{"arch": "transformer", "model": "sound classifier", "dataset": "synthesized solo parts of chorales (CocoChorales)", "train_examples": 39062, "n_mels": 64, "hop_length": 160, "input": "log_mel", "spec_augment": true, "win_length": 512, "targets": ["instrument"], "num_classes": 13, "norm": "layernorm", "norm_position": "pre", "activation": "gelu_tanh", "mlp_ratio": 4, "head_dim": 32, "fused_qkv": true, "bias": "qkv", "qk_norm": false, "parallel_block": false, "inner_norm": false, "drop_path": 0.1, "subsampling": 2, "layers": 14, "width": 128, "positions": "rope", "pooling": "class_token", "label_smoothing": 0.1, "loss": "cross_entropy", "init": "trunc_normal_002", "residual_init": "zero_last", "optimizer": "muon", "muon_scale": "original", "lr": 0.018, "momentum": 0.95, "nesterov": false, "orthogonalizer": "newton_schulz_5", "adamw_lr_other_params": 0.0018, "grad_clip": 3.0, "steps": 18800, "batch_size": 256, "epochs": 123.2, "lr_schedule": "cosine", "final_lr_fraction": 0, "warmup_steps": 3760, "weight_decay": 0.02, "adamw_weight_decay_other_params": 0.05}
Rows from block 9 of a small sound classifier, named by matrix and row number. Rows with one number belong to one neuron. Each number is 128 + 24 x the weight over its row's rms, rounded and kept within 0 to 255. All counts start at 0. Numbers have three digits each.
Before each neuron's rows are labels from the 100 clips, of 14848, where the neuron reaches its highest value: "top examples" is what is common among them. Only what is clearly more common there than usual is listed. The data: synthesized solo parts of chorales (CocoChorales). In brackets: how many of the 100.
# fc1: MLP up (model.blocks.9.mlp.fc1.weight, 512x128), inputs 0-127
# fc2: MLP down (model.blocks.9.mlp.fc2.weight, 128x512, transposed), outputs 0-127

top examples: saxophone (100); note F#4 (30); note F4 (29); note G#4 (27)
fc1.24:143107114182121143077149104150150109145131128138141141142121129118125116159146126082099158132090107145173126161174116156111148107122135100122123122142124113133164098191094161107089139129128124152131094110163186103095146089147129162129126104089130107101137108091086109133138169149118083116126121136139118146137107138161165160123152113130122153122132121072098133150137130144128100104100
fc2.24:110122164109132126187101156098114135135124112143074151130132130091122120115126131133129128130118151105161138122112116158102155124152168092108098132119134161131097132125128108137152154162092201111152120132096107139155108118094109090108152134146134164135110106167127099101147142108090178087112117157101145124175102150125094145128113160124127091130139101145119103152135134196139106146100

top examples: bassoon (68); note A#3 (35); note B3 (32); oboe (30)
fc1.422:123131131163101158130159141140127139136132140090157121112131112097144130142166109143102133125087135112082116123118117093163097143156113128107134142113112102160145104136163125072149094103080155160081156158124121165100126118113076134120113126145154168161130162150126113063153128158134153135123159099122123180152101133141112116126118156173091129147182122116083109114122122146115127131124
fc2.422:132143121131106163114094116164128151093082111146108109098117101144150094157137154133122126078167117103117134127164151105121169116146159089091104092138132133118136149148146139145131174120141116129132116132058136111128143136089128151118149126122131158127177132121128107116124077130146180142151097075090135136156158114140192181108118121104079131135121123161136126109122137131128118105136

top examples: tuba (100); note G#3 (33); note A#3 (32); note C4 (32)
fc1.305:107140125105094101083090122143091104095142095135122116128128155127133117167150099133100181141117169140155111141111110135147152153090138141122090101136117140102111106158127089149101176117145113147113130122109144111153140100103037151116107149146097087101126085117132160122150128130136117117161135112105133119162158143146126153106140138135148130166129108106118138155120146117154136159193
fc2.305:113138183133110189132132149160160159141131108132109150115174089154111163085123142114102152105160156145101117123136150138099097122143127154120106140141127138088138105079123123097132090116148098122084167113126120085118132126115139153101093099107123143142158130106171095143154117116130173101149118132124158089146146160113140121144143157089136079165097093139121120119149116118128173126124

top examples: flute (97); note C5 (47); note D5 (44); note C#5 (28)
fc1.411:176118143159150124129157090107113067143178134135148134123140115114125153112153143055137160128140113113141154159159101089148095118128110139097121138126151158100114099145116125103149113146122141124135101089118138125124142117104097143105109075154103084120101162163113103141152154134147127154124132155115164108140126151139145101078118129117187168105078108116166123152133137129131145132110
fc2.411:088133094129137073124148161102135150121131138130056104153100155133125098110109142141132109141139097135150136148050140166116129112129130081119121161151146116103116120136151118153113131144157133174156118146118113147185129123104147172134113138117165144113180160141121136071123067133130120137158157135114130122161120075134133090139122131126121141120132117155128132136129139109130091097096

top examples: tuba (100); note A3 (59); note C4 (34); note A#3 (33)
fc1.302:136157099166113109123143132145138125130131150142081168108094115149134095116102092135153163144121169150116160071153088094146130136148130135100100126162102121152146094117152154105137132151137100052149120101165148169100152107149092096145121137109099126112126155103139127139157124135141148147176139096121085157127149140093120159123133095117092108127116132110129111158163125094118110148141
fc2.302:147126111146154132147119108139084155105104144129102150162107140157109135138103149166111047113149101160121096137106100138118125113126127126163138132138165135133126096173137094168177103154126081155113138143120117079130131125137159088096130076130152110144161110095155135124114126154119105143139141138137160175143127115160173116085128117099139139148141120122152108139088105103151143096107

top examples: trumpet (98); note C#5 (50); note D#5 (49); note E5 (35)
fc1.82:126157060156144140158124103103130107110103138150147176141122128109110146069133130088126116121105068106137105146165180104111125114131145117151146138143088139096110153135125165119083147140113144124120123129129133159086155093111089117155096149098112131171146100113158140134117134112141139129126186137140131162162127110170132137153145114153165132118098144085123155132089108115125128133160
fc2.82:152143145132120126111104104152125112113148072123099132129110103137147155093126136133094132133154169106133172141120127139137147161134102149104119089144133118164124158162138106132114109113140091082159148097079140171155124109120165146113098130131086085156123155087118120147139147167120157141090126145108123117138152151109084156115133102099106157107128105176157098126103103134169187127139

top examples: cello (100); note G#3 (35)
fc1.180:104091112142160095129121107164099127152131147131144092139138141150121125114161139142128156138140098102125089163134099141134091160094128157133125115136102137170149127090134113123088154153099150112135103126114164089088121124150125102119113087135106113122079082139127124153110144177157093165145138096151142121104103154154090163116151132094156131128094142181160135149082110117118155157109
fc2.180:112185142107155107151137133115132161156136186128156132120106110153123131113143141199115092100129092078118111169101127142127134096178114095105107085107136116153149160129163113112112078134145100148117112128086149134165113122117119098103149138120169071142110114121108132135110152168145126103126125147111151120181141147107112142084129141125152139153134128135123131143125126134119143112077

top examples: bassoon (88); note B3 (45); note C4 (40); note G#3 (34)
fc1.71:168145128157125115155113129113160144141133132128123171106161112132107178153109129118131134091130120123125094145080119133167082171101116147118135175123137141097169125116099138110105117140151121122156099120106135121152130126075087177124102112106092144078135183125102161131122172138107109130115160160135123127176114138153134094151149157164116164120103115105102143122121080141114143146108
fc2.71:113063114148128091130159191121114092099148102101128126126131117109177113125123113108092126141107132125108157112165121156132139132146123101115172148116131151137134173102129127102151183115122177161147108108123115116140108155164122125124120117125108129147138162168096153189106118123121109153130132106122077156113104123056161120130117111136128096144103148178131163145132137113114114120131

top examples: cello (100); note A#3 (48); note B3 (32); note A3 (29)
fc1.94:161125100141127089147149092124129139129122125091171104172094116135115116102157148145134119112108111111138116131132116138114114116111117186122122072126095148091120114145171104087118119172124129141111122109122134107117125129141160130151144123130177141145109112114120164169176154143154103113195135143172143110148100134110113128108148112102099196094129168137148154122130150094138132148085
fc2.94:128125140083144154160110073160101146124121162124124125134125110139125162073159136204094154149182120096138134157139164148121115170133116131105139139118130137099101113070126131145121129115117140126109146110133155074116133119119115157121102122120130114118126089114140163119099162120149123109118136126129160136143154082131144136063172107108093147149156115146130112108136149097103160163114

top examples: horn (100)
fc1.192:128123103136162116152179172157116120108134133113138122088143116098108107131120106095101108123160140163115110180112110138105166138138145118142134119124121063096113101139119147143130123117132126194138112161126107124149111139109134115128130095107137145105127108127132097154106141082179151153115171095105117104133122107153090175140135136120139152157117156136129111172123133042159103120117
fc2.192:110126123109113096134157110172141126187138123127151094130091133173139133171135121144129118098091149119092088128155132106131149100081142104130129113179110097126137138098162140137148169122111102152163119132135123165109090122118149129133165104165103089152125105165103096138154123121102133122156147105104111144134172142096116097164126148115134106143158082141093118131077127154101131155152

top examples: flute (100); note D5 (38); note E5 (32); note F5 (31)
fc1.177:158128128120140143163147106136116113097099130141092159123146112157143160101139132105113100120127120105169114133132136133145116160102098104142150118095157156164124108142157149125121139149179166103083180132110104119100158176117107104147141135143096108095150085131117080114103155155099148121116126126098146140168132103097141144160138143141089119071103157143133173148110116146144094115088
fc2.177:109067103116130135100108081103171136143131162086153131144126141163129121155105160149132127124146113132138142143149158119156105119093127167146113125158124105115154130122096122159110109147145108130109153140131096125146097095120160123096125160131150118146145104130141208135131102104110088126092135140108133111114158145122082105144160132144173135160156118137087085066119145111163148133121

top examples: horn (100); note B4 (54); note A#4 (52); note A4 (28)
fc1.79:152122067132115111098124116132150118076126124113111132142089113082140127100106135115166150124125076174185122168134110125129126155173133086152143107115101146117146123133117120166079117156135159131125124145125117091160169094112148119094115147120138124115130135095145148131123154099145115111136141097102163113118159178123157131167153140124103123117130153108088120138133158077178151130131
fc2.79:152123143141126189119137115140128140127149121143107091130151129194098112122086162130086110120170150110151134138114138137128100150104105157115130158151162103142149158106149091116157158162127087142129145111118137140139053126170115155128150153126096143100102112087139086120116094110141136102126104152166079112146115147138110098169109147135111136145120095104130106132140125163105142098142

top examples: flute (94); note B4 (32); note A4 (26)
fc1.492:167150116160134166136153124115101152141150193150138145112068085142115143112138126108109136154119108149146125127054110142109132133101123112142137112141128115100135174121139121065126136145174158127142137096152099112162166151106101167134096105108155108134168147105156111142148118112126118091169107137118122124124147121114115116086127150163159134110103108111107098118104124103149110173134
fc2.492:135109124109110067120088135131141116187121107139098126149142151108149068112076113108094102104144143132151091101139140158155118116126167139115130121116128164147128127169104127112132120137142150116114159165130118139101122114092137109118160122136148128140137125127119140110098154179133160144186104100113134132122081130143114134174159150080131119112199129127134153118136088110168129152105

top examples: viola (97); note G#4 (32); note A4 (29)
fc1.122:130111145182105146126134148115113170125127122125165103104194125108109106145139116143137119134115135148106118100090131123175091160133103099096137085132074124102140155088176095110132103162141121110125126094136138143159161113116142151103111127083172110121165129118148135133165101119175147111124173166117086104158139131117092100115152146128146135102099105150095102141140113143137113121124
fc2.122:125116121106142139100066122119104125165164072120170153144127098138077117148112161123127165129147138144157129120099182165138134130121116110139122139135185123178162145139116127109135091161093144079123118109111141142110179120112127080134129128142112161185094134129085109129117111131119149161100098156114105144152154111136140121113127111102136133108167126120165090116143108126139136111102

top examples: clarinet (100); note F#4 (31); note G#4 (26)
fc1.317:165092072120144177148121098131133131151141096140135132109171110084142132113142141121105166137061188161104176101108145117135122179126111139149115107107130117142122122138153119116139134112177127101135132104143123122134154136109134097127114084123142125121124129111110165156137145136157159122126121137115132098092129145162083124120162102091127122174136139135160085121070142105118124130175
fc2.317:162092143118152088157139139102136122083119137132079066129154136099122145117084141116111120077183130079133112144109174138099127099118131158131114145115146112135081130114141122075124142135123133142134132173137094144113103092122162112135158149121131115092161130136136135130156167146108154169118101138166097112098123129138119125164121123099173105169127157156117145139130135170127115125150

top examples: cello (74); note A3 (32)
fc1.288:140123120126145128113117106118133110131088087126110119120146157107136154152120146090107139144128144140116135141149093169162110149086156119128132105100118144124165159093071111075132111139140125111188162113156174124094130094127092121125119146146113121123115113150171116196152167156064137130135120168157139167120121157105127105126127130093106140101117161118143105166144106119105116100125
fc2.288:111120108123118125150105141093114122127148119113101118119121131142158123144141146141091100140123084061116118113084129147092137127141184135150186112163169089122167132184129109171141123168134153135141146149103144165133109101132152159120118080138129115125129148122144084083109140147152115151126131087136113123124137087183103102149096092148138121146129129171097149101123138131152130130115

top examples: viola (98); note F4 (74); note G4 (33); note D#4 (31)
fc1.229:120086117139169124109145138170123155124103091155163156097088145135133145184123114163103131103139111100184104107101121142121115099136142171170087132116125128142182118098100159107120103137141114137165185125126114135115080152136127111130124135136172102087100149137133134146111105078130160129123102151111095112128114170131115124112115148138142134075093107125136141105142160131143119110142
fc2.229:140106148133136117147116155109147090121123160125175137118095112137128147125094104145137176121148121133117113149190113088165127105111142123137112097134142135143115132126094103196116109107121142141112112145099115133160093173097124133185069142143065169127095113141087154142101156125132115118131096139130109160097121122129136139111117178112153103150170109113118116117131164130115161149123

top examples: violin (46)
fc1.475:154170161171156128096119130118153115101177163194098109131118108124127161131102112096120113130155127087122153157151116121150123107132142122135157095119123121138155139143168128068143150142154137082189113106146151126069121116121129126133117136108105124091132122134126132122138130155069132177132144100137150158091111120152098098107140154139099118117087134133130131085103105148120147115149
fc2.475:144112107144118135126157141121093092137106111149138103132164095139144124059122112137154125144100139114149102101142130183124066106097101133117164120133138153157109110100099130130117115129127126158190128121140125105144178090101105145137090109152114174171156115135130146116139140173143126137118157130138112109115110118123110123152160136114164154106155107135165166145143135126110111122052

top examples: clarinet (60); horn (28)
fc1.104:145147163150110138116138099111133151079158149090152153163095138136081138105135132149152131165098165129128140119099093157120168148125087126142145106106086151138137152083104163106130116083114129094133152160144117092127114123113142142131099112142117150148174118141118112119149108166118133120138136101110129111111117128088119163122125152127151087177075120137094196134169120148113122126117
fc2.104:118099138124132164118179158134100121126103078090077123139116136143137121153140079139113142191145133145104118107193097129148113113107204150159080113128170129165113130108138110149140141102105119126138105124130150125130124109116125122144125126134127171109105156117129110089121115147126126123116109131140102151153090130107154112137152154128147122063142120119162132186113118113162098109139

top examples: trumpet (58); note F5 (42); viola (41); note F4 (27)
fc1.213:144078137115108140149152110132145145115100087146153119155146119124164161112115120075116121112115114125131120137201147140122114099110120188133065139108154114114141117162131176154145133120116101103134137126086125124085145099097140157171131124107122175134157125109124146122101138139107101129137089121118102113153132127133094171133178126137137179106130099152156128144078133101130131117155
fc2.213:116150084071119149100129118148149122136164192145109113151094112119126088159120143178112116130125134131116109110103124123132117108163115101120163133115141129142102103176118134190104120185131144093150130121128121105166114166129101125113131138112104118136118116120153120171109121144152135137134103157085124100123146184167146093102138148130116145114104101104139130108134084153158156141078

top examples: saxophone (78)
fc1.476:121122132156132089158134115113123124083168111131158145149133106139149072139097104091151134148137122138124109130121106105090145147155146125118125153149157116108112083139157133092120138124116160184173156112134148140090160118131145167151099081116157119120126103137070165134133163136092172159156136127122117111141105109156109105107134150149140120154081118140149101117071093153113140136112
fc2.476:135129139150143175113124152118117110174086141100109139114133114130094140096149139112169116150100110086130188104130129125085111127146179134135128156111114161117132148113101108156118132155175101080126100149118111107154168136117089158097151116126100141122107115115142126068149105132113108111127092138153182175122105126087140131145158119140133122166141142109119159147157141121140127073128

top examples: horn (86); note F#4 (28)
fc1.54:103111135121131119115168139184116146147137145147157087115151159110091121160153104097137161136103092128142127111129166125148130071099061148109162107129120131129115117116102110168125138131181137117092095184129119102122141153125115155099100150184108085135113107126127138133146119098140111135112178147085105134131080129126110148134128120163141087147129112117148131139105146102155121128104
fc2.54:126159155141161128088071150143126112134141141157083115107127152150124085066090174132104084122144156158122096122145100177143159182114091112163136144141106102144108093139119142123162106084101148135146160111103085132124139157102129101142104148136103122106113160163113117110113119150125165126110133110164155098149144137140130108115169148094114131111129129136123161153135117132155130113126

top examples: trumpet (100); note F5 (44); note D#5 (44); note G5 (31)
fc1.427:130161109137086127089110100096106116177107110152146144123110116150109129110154133106106146175161142121164080110119089112136137144124159152133149134078166117143128127074138092102165148198142135082154125153126103164139086124101112129153114118124079171138152087161120155104114133105119125135145169150115122139111135134087090151141105118128114119151121142140137120141114110102148126120136
fc2.427:131123128134121146171138120112147122059133155129150124153118155132120153089136145102129149070099161111118101124132087144126128115159150135111088133104140135101152121127113102147095088115161104082130093091146144108115109121165154101138116100120131103097177109106131118189121188138117107169118119117134125139123117120127123113134123161161124134137176175152144114132145143145113146186095

top examples: trumpet (86); note D#5 (51); note D5 (29); note F5 (28)
fc1.322:154109119145091117135119129125136153137103159152151128106130108171104092115126093117121183152091188160126127100116089077122090140109152186165114137107155122128153119140117146148187142118145118081152145153141156127160129143102159106147125094142127097135113138144104140138089170132156087127093139095124131117092120147078137102130119100129130131146104133119137129166103127109120122164105
fc2.322:134156106153134151178123135149101143144097172100078092172088142122156101105137165137132126102138137122111103159124101132125123170167101093122105116132122124138106172089101113117127135170150126118086088103137094153144133112095129138118118112098143176142169112138155123133116113120122129167125123112133104137111139133161121148164130130120079133094197142154142093095151126164129106149117

top examples: violin (100)
fc1.264:100122112100166122124087122152137133125121163113094103130131068156119155127171113126117146109085119134143106100092148125133114116130089137074141124107119150142147167157132133099156174089114097166133164088181142106140133134121145107163129146146146179101118121165118136124119119110123092133095131175127110097142136111138113092177178137141167129165114132147132108139103124116118101132116
fc2.264:177142104118109113087116091132117072143127092097139115157094163105121109120155176103106128133142142158121139130162142103091136136085085159164154138143149140167152102124122158123122071144121136130141106114104115111132104128150112133169139106110105102163170114140138137132097089170152129139168140088115156138167117139141145143127125148130154111089135110152113149100094111149104113113171

top examples: cello (100); note A3 (42); note A#3 (38); note G3 (26)
fc1.65:143178102098159110146137121137142121121110100099143087133126160140101126116128123137142103104109130126105159108126097163106102109082141177107125070114116132141138151113156106123127114131101148147111080163115170097131109132149166127126140114128174122128125101146090158110170105180129079145174147151114138129145124166109115113105166129104126185121121185123121153138148119102148127138099
fc2.65:101146145130130140121146119157111145145128145123149134179134156128141135075136164201101113135089135100126130139122154127049116177149097132132153107128112124120097137141131096082128129147097122142144137123113101112165141133170128149126101150106134160128151103080114157148118152136113121142144137133146107134138126177098096141070093103128104121102189108129126113114100156149092123129118

top examples: violin (100); note A4 (49); note B4 (45); note A#4 (33)
fc1.56:146107128114096096125173146136141136119123133108137099110124115139126123135149114090108128125105134115132144139141119129091150148125086133137155120156150149124134131127155080106161126131125131115085130137096154121098109095135134147165120171139106152133109136118062121141134138167125081159127116135169150177124135149097153139203102152180163121127119130152081120098162120068097126118172
fc2.56:090113112098171114134110115130126146136134147169098140158111123145126130208123115128101106139153100136151098159111139147100150108105133085173123115141142109119136130116162147123110148114113176120110107103176135102127104120154096118137117155111115137103121135124127087118129151099129099139145120166153121088133114131152160133215144160099102119125117128126176174111100077112130115127148

top examples: flute (94); note B4 (37); note A#4 (30); note C5 (25)
fc1.106:158138167101132099139114137139154157109152104130147149110083136162129141116158135131099162131120095132136121112159106110144124115152130093094124085127162111122150108158141096103100129114161149113107125074108137119119108145123123164143098115129154125152156135150147133185148089113120117121139122171107130104137132109116113118035139142186157142099110183135156116120167136141100099116128
fc2.106:112090108128117080117076124079120113165110137145086108134100121117138152133136136143095112109184122118172134153074139133135147129092180118140090141128160132101115144162104121113180135156070143169125137171150128143126135097111140138115113124135092118122111151128125091108115157144147137109151156102133078149127156160102144125142150129112119136116171104140111150173121119119145158150114

top examples: flute (93); note D#5 (44); note F5 (34); note D5 (33)
fc1.6:113159149115181110079166098134146111149143139128121149090146121067108136108132120120159156084109115130131157103114144163127180121110160125145160136100131159132177091132165139127167151125127109086104086148120094117159173144082109134137109167151147125127138109134122146122114129100115131159092122108151130154122140096119135137169115114137105093161125139099113106110151081127106103134151
fc2.6:132090144107108125134118136188153089129118149193088126168117107131127094146136145099111113164132163126136125174165127101097122147136164128138118096086098124156118130138131154117118107110149138131122106109148175133111126124163156129061085118125134129108155158142161106094146168130112125137131134107101147089128125093134095113124133141157119138160092114145175174140117107084151127109128

top examples: trombone (100); note F4 (30); note D#4 (27)
fc1.10:168113097115132118089154137157110116101127134105145136123135120120131155117123130132093156134130113130097118126144112161145131141139138177100137107113135152099160143096119125130087106142104120145138110122168128187115152153130113148142135101152091038142146157134103141130145114164116096132171120082164130120114128173120144125104128143142125148119091146094132182131148159164137054114107
fc2.10:125136136084147131170103121076146100138136123118111107117137163130138106099165115109125186146105122146108100157152125110146154111136093134132101176121124122121106142117153136159162129127144138171104138147110153083123111087126130136142127144116095132123132148156170092155114088150149105111077135135115084161145150137166123110127121157069115157168130146130100114073123103136101176112140

top examples: tuba (100); note C#4 (39); note A#3 (33); note C4 (31)
fc1.314:109119159151130144077088197108148109098112105129127135135178105135129157142121131121141116134119136119166131086152136160073144160130128126159138070133102126091108142136113119131125128121170148120137097101125132118166096150119127133116103093111108164113125132138150104145117072175094100121170080099116170127094135127118102136106175126131153169126113147163112118139126152121137154137139
fc2.314:155095133104132154115122115109099150165151121146124118141086162133103150121087078111120158152111097154149155135113115134095115085164107096111132145111129137134165105131126143136078138121133121168138140160097121120133130128165130124100126139126152149168134124093157192126132140095176104148143131119113097086167122131090136082136123135163155139130094155097131153129122169106162102144077

top examples: trumpet (100); note C#5 (46); note B4 (35); note C5 (32)
fc1.228:119146107101108148129113126100141133080104118119142156113161134179131126158153108091119108099158106136135192177147103098116132140149088163109116128115136136154137124176144184167158127152136120126145095115135128101149110133092107083113090172133137137093130102129129120133133124148148122160103152130115114155123124073112130136133159095140138143121125104061086136122120117127152175137155
fc2.228:160091132159106147129131102123138132109139110054095121130076101109113149142136139106185159132113124151121099121134183124112099088106136131108115122149071122148162128105136120137111141160169128116135130126093116135148129136139130169115122129105091138137139176130124121171149082159110152122118203140137120169133141159165152101163145138096115123122138135135134109123092096127102126132103

top examples: violin (65); saxophone (33)
fc1.58:109135097146144090167081118181159110137121136082091097091098115109115083172134115132139183165117132122150129058136119164157098138113126129125098117146110136126112158137132129134134164152124128120136103123141144136108121130174139134096121122147127144155110119107149151122103097110100164131151126129126139127119120165153135103155165101183115112162127089142142106085142158132085136139090
fc2.58:096169130124156134123139110070117152125121102143140099129123120152111128131123166157121096105124078112110154101130108138106116125180102125140159144137120162135163115115108170154108138130183147107130146083147108127120099151108155106152136123126114105127155158096112111183130184144148110152105073130115154131099140125167121131096098110129110155095118142097173153176105135099126145106119

top examples: trombone (100); note F4 (61); note F#4 (41); note E4 (32)
fc1.38:128122101121143115120097113131166117091109161112107088109157117097166154096134145148119153157100098105107124095149118175092137132125120124116142148124116088113102142071122147142124135143104161163177117113143168170089176141139101065136139153125112109156099166157105116129155135139128109189119141128145090142145133116110136111151148138163102130118091140137083122128132118131143128164151
fc2.38:123106096114149097137163075105125149144237137112138154144152144170145108167134113128138135136167089136129070088146085068121132126099125131137148151146123147115087153128144116148112123112151133132181123146110100102148134091140111125123131119117126149126096160134170134125098127108131115101108151114127107096121131131141153146113092127161150126115157151138100124094113129120159126121146

top examples: horn (100); note B4 (58); note C5 (37); note A#4 (33)
fc1.31:109108152122142103102126134104153117130101089104124117107104141098154157152147115138160124128205106120119109137132152123108137129117153111109072187105098152146165154149129104118140166121104140104143177190155118159110141131119163111076124150106116156108121097136113108118133109140160151126175098113142143123124103173158100131136138127124117119104098154113152076130108091120115142109141
fc2.31:162109137152117071111116122157154158119120123130132145148125126127098060136133098186102181114109173118094109115147121135152106116127163084135161158149123130104168142090146133127076151128115137151102107110142150076170140130160088092122123122131115098160144144149097158109129145142149117159136168107115125119126119088108092129101156116174119120138148101123141122134117140126159141114142

top examples: clarinet (95); note D4 (45); note C#4 (42); note E4 (28)
fc1.1:107136145139065137102107140123167117088145122135114111129148141138153102112098151124113165158128140111110113114160133079184138142105130103117103074156135121081128171094078093141125094120136102134118114130117139148150123133161087136137139098101115164101142144109132111130145117176094143162152130160110130148173163148150107143158130161140130139113108114119090178154122153103124112127163
fc2.1:132136133128126080110151083140097156169097127162160104113104120142162143145116149119152119148121118128142144120078143128153146176122131141127126187101140158094142116109149158143115113126161141126111131108113111095149110114083118106116149110126182143096137071141156068102108133117142155153108156133081134105116143147120135138152122116167123130104163151134101163141079136116084159102121

top examples: trombone (100); note D#4 (40)
fc1.299:137121099119141157115082193122142127165113099124110129107123114122139144129126132139062165161130118095164123136108099139166126153138173130139146132110164116080160102126120127124115148075157140098138162082111120159124111127103159166147120154091124130125152138129082088145146165167116159119091123102105125139124114141134115142084154091118111145125120141148096108104092148123110152129165
fc2.299:137139143148140106113149085114136156114123149119171119151133120069154161083105151114154130147113167128155134093119124096110156150125078110108168115121152163140145126145182115133144139155114124140152125151134141075130120170082117154154097144137087147130112157142105168141122143094112092141124145075133073109112097158131098098129119157095122112120132136122149133122157155129102100142095

top examples: saxophone (100); note G#4 (30); note F4 (28); note G4 (26)
fc1.418:114143076117124130125115110163084118186170139118130144166093146112116167143109105143152119125134131133128126088141086148141155098116160138152105161107137123154096105146156091111109127110123136139145123137074117073070102125120143099118092139144128159143163124085162128186142122177110133135159112167137134136107108120118146118137092143149131153134119124137182103152108117124119108108123
fc2.418:137147102147108137124146108095110147140138160135141126110081155114159124117091109119127147098127180142115138128115115150093118178106134155135153078135055143147115149177128134149145133110115116147124112118104183126112127120153128153145120121122091170130118160167123146107127111100077111165139133094132139080147135153153129113108145105133158127097105158093098158168127126136083164124096

top examples: flute (61); horn (29); note E5 (27)
fc1.472:140133095102125112117124144159148151122143174133096103138116129129150146150094136114121130124087124113118139126133148115120146099154078162129152119073136135149120165112084143147177151126204077107126170117110126102076143117126135147125134114119101133152109070201164138121095153103142118121179145111116119132145144160109119135120129129102097138144114114150089144154114105141130141106122
fc2.472:108136145149122139144130062126106152110128140116099104155128143148129103142143140099141129079159166139147135095117108190125135141078149116129141135168112125098119109071129107152099126125125168101111074115130142148125121184148126129131150144168150109182160155089123134167157134119119124089092125105120162114144144125138108127145145118147120145068140119104087121121160143114116136143094

top examples: clarinet (100); note D#4 (43); note F#4 (29); note F4 (26)
fc1.168:113088142158132144150138160121128142147099138093168127130176126168102116114155135094103112117107141141099091132154142156141128184110114116105132103134108094084137153099108148102125124123127145131126150100133116144090083119116112120120142086114129118132209140067141149122152136145116097140118111129189144116120097142110137202136115110117155117128125128143092107148113144157150164128139
fc2.168:121140101120116084094121137123120141065101159153116151134128142112149105117100130128133164126027110129163144104166147115137180124123166151148142135121129113132122148145155164110118096166144161096087127158138138123120150126149075117153120097112104098108118116152134116147101152143140143135113127185127141127130130116125130123146141116119146164142149128078146092151127082133088133161146

top examples: viola (100); note G4 (36); note G#4 (35); note F#4 (34)
fc1.425:115097117143096093125119178146161123130143121127135122174164131145094130129153118162127130169101117132151142094119120099118077170131131129140144122105140111139156153094065136108107134146125092117142080084176116117129129103084134132154117117099121153091107130166085117132141091159103127140134099121147160142133139117114107165102122127136128187089119107153130172115120149120154172110143
fc2.425:139145151112115135110153118150125167084169131130142149105100141128116140089116126116131139076105113119098142120106134141144160106162131128085106100187097120131137120133153085144118145155136120106126128145068133151143141130205113110099110115175147117153162144109157155117113113097156135130154156131125119162123178118127146143170113132123154100073111094102126118127110082135134139095098

top examples: tuba (50); trombone (47); note D#4 (29); note A3 (27)
fc1.277:129116089129129132122105146134134131101069121078135061124100095128136135130133094100118177129101162110105121179124146149134132149104156188118110163122135139103132117128155111129151110183104086138122110118133141128160127125127106153136119123129115115164151154129101116123132124137104085145117137065105129161111109156183145174118091136166136131141138148146136138145094157141110140121179
fc2.277:134147116124149137144110130142106174122169179142136128128120122126189137151166130091104105137137080157109111119115139091111146132127135106150127135151168150092143148124126131117142126113177110063153130152112115150123085158135144126126093129112184092112169127118111141113107106127092103095141142104129063138117157145136139150099109129120098117194111143159109093111110106132145111150139

top examples: cello (100); note F4 (29)
fc1.111:092119153120144094164092093121085147138115135101161131136128125133121122117179121154138114166107105166130160143123086085113083165118062163127149115081111137115131130128176136150174146131115194129131131097131141109138112149141130143088088134125128150143127140126131141106164122153140116132158148096111118134118148124153069129114135150141158153124121123162171117122092109099096137144118
fc2.111:127097132126110101148132139134120163127131132119147099093082104202134106100108150182118123128165124137120109123160114104123132125154114137110164076097173166173119140112140103117130102155131122152133146148179159136145133116143140124129105115146138060093067160116114106087141127152146105128184122147129144127129129111138124144105121135113137119065144126133115118118161115115147163138099

top examples: horn (100); note E4 (38); note F#4 (35); note F4 (26)
fc1.75:144129152137148119116094147118151144138090096075104124130178139144097126117153132125143116112138163090145112137169098127088119142114150117190150101182127108093143132094082163141149129129145129085120083128107172141134131066080158144158149094129113092133122129117150139113126104112104155145123149168124108104130146192152103150111134143128111146121139120119119124149166136138118121107134
fc2.75:114149160110094107125158116115113107127150179171148112117123097109169087116157137152108114148120105101139131159107095111148149089135135119035112149143156135131139146109130103106151110165126140171142088119130145127122124136119147113151129099145122116066116122153134153149130136148084143119106155092119148123109125107114158098146149101153116132138198105119171110142115127132176114132135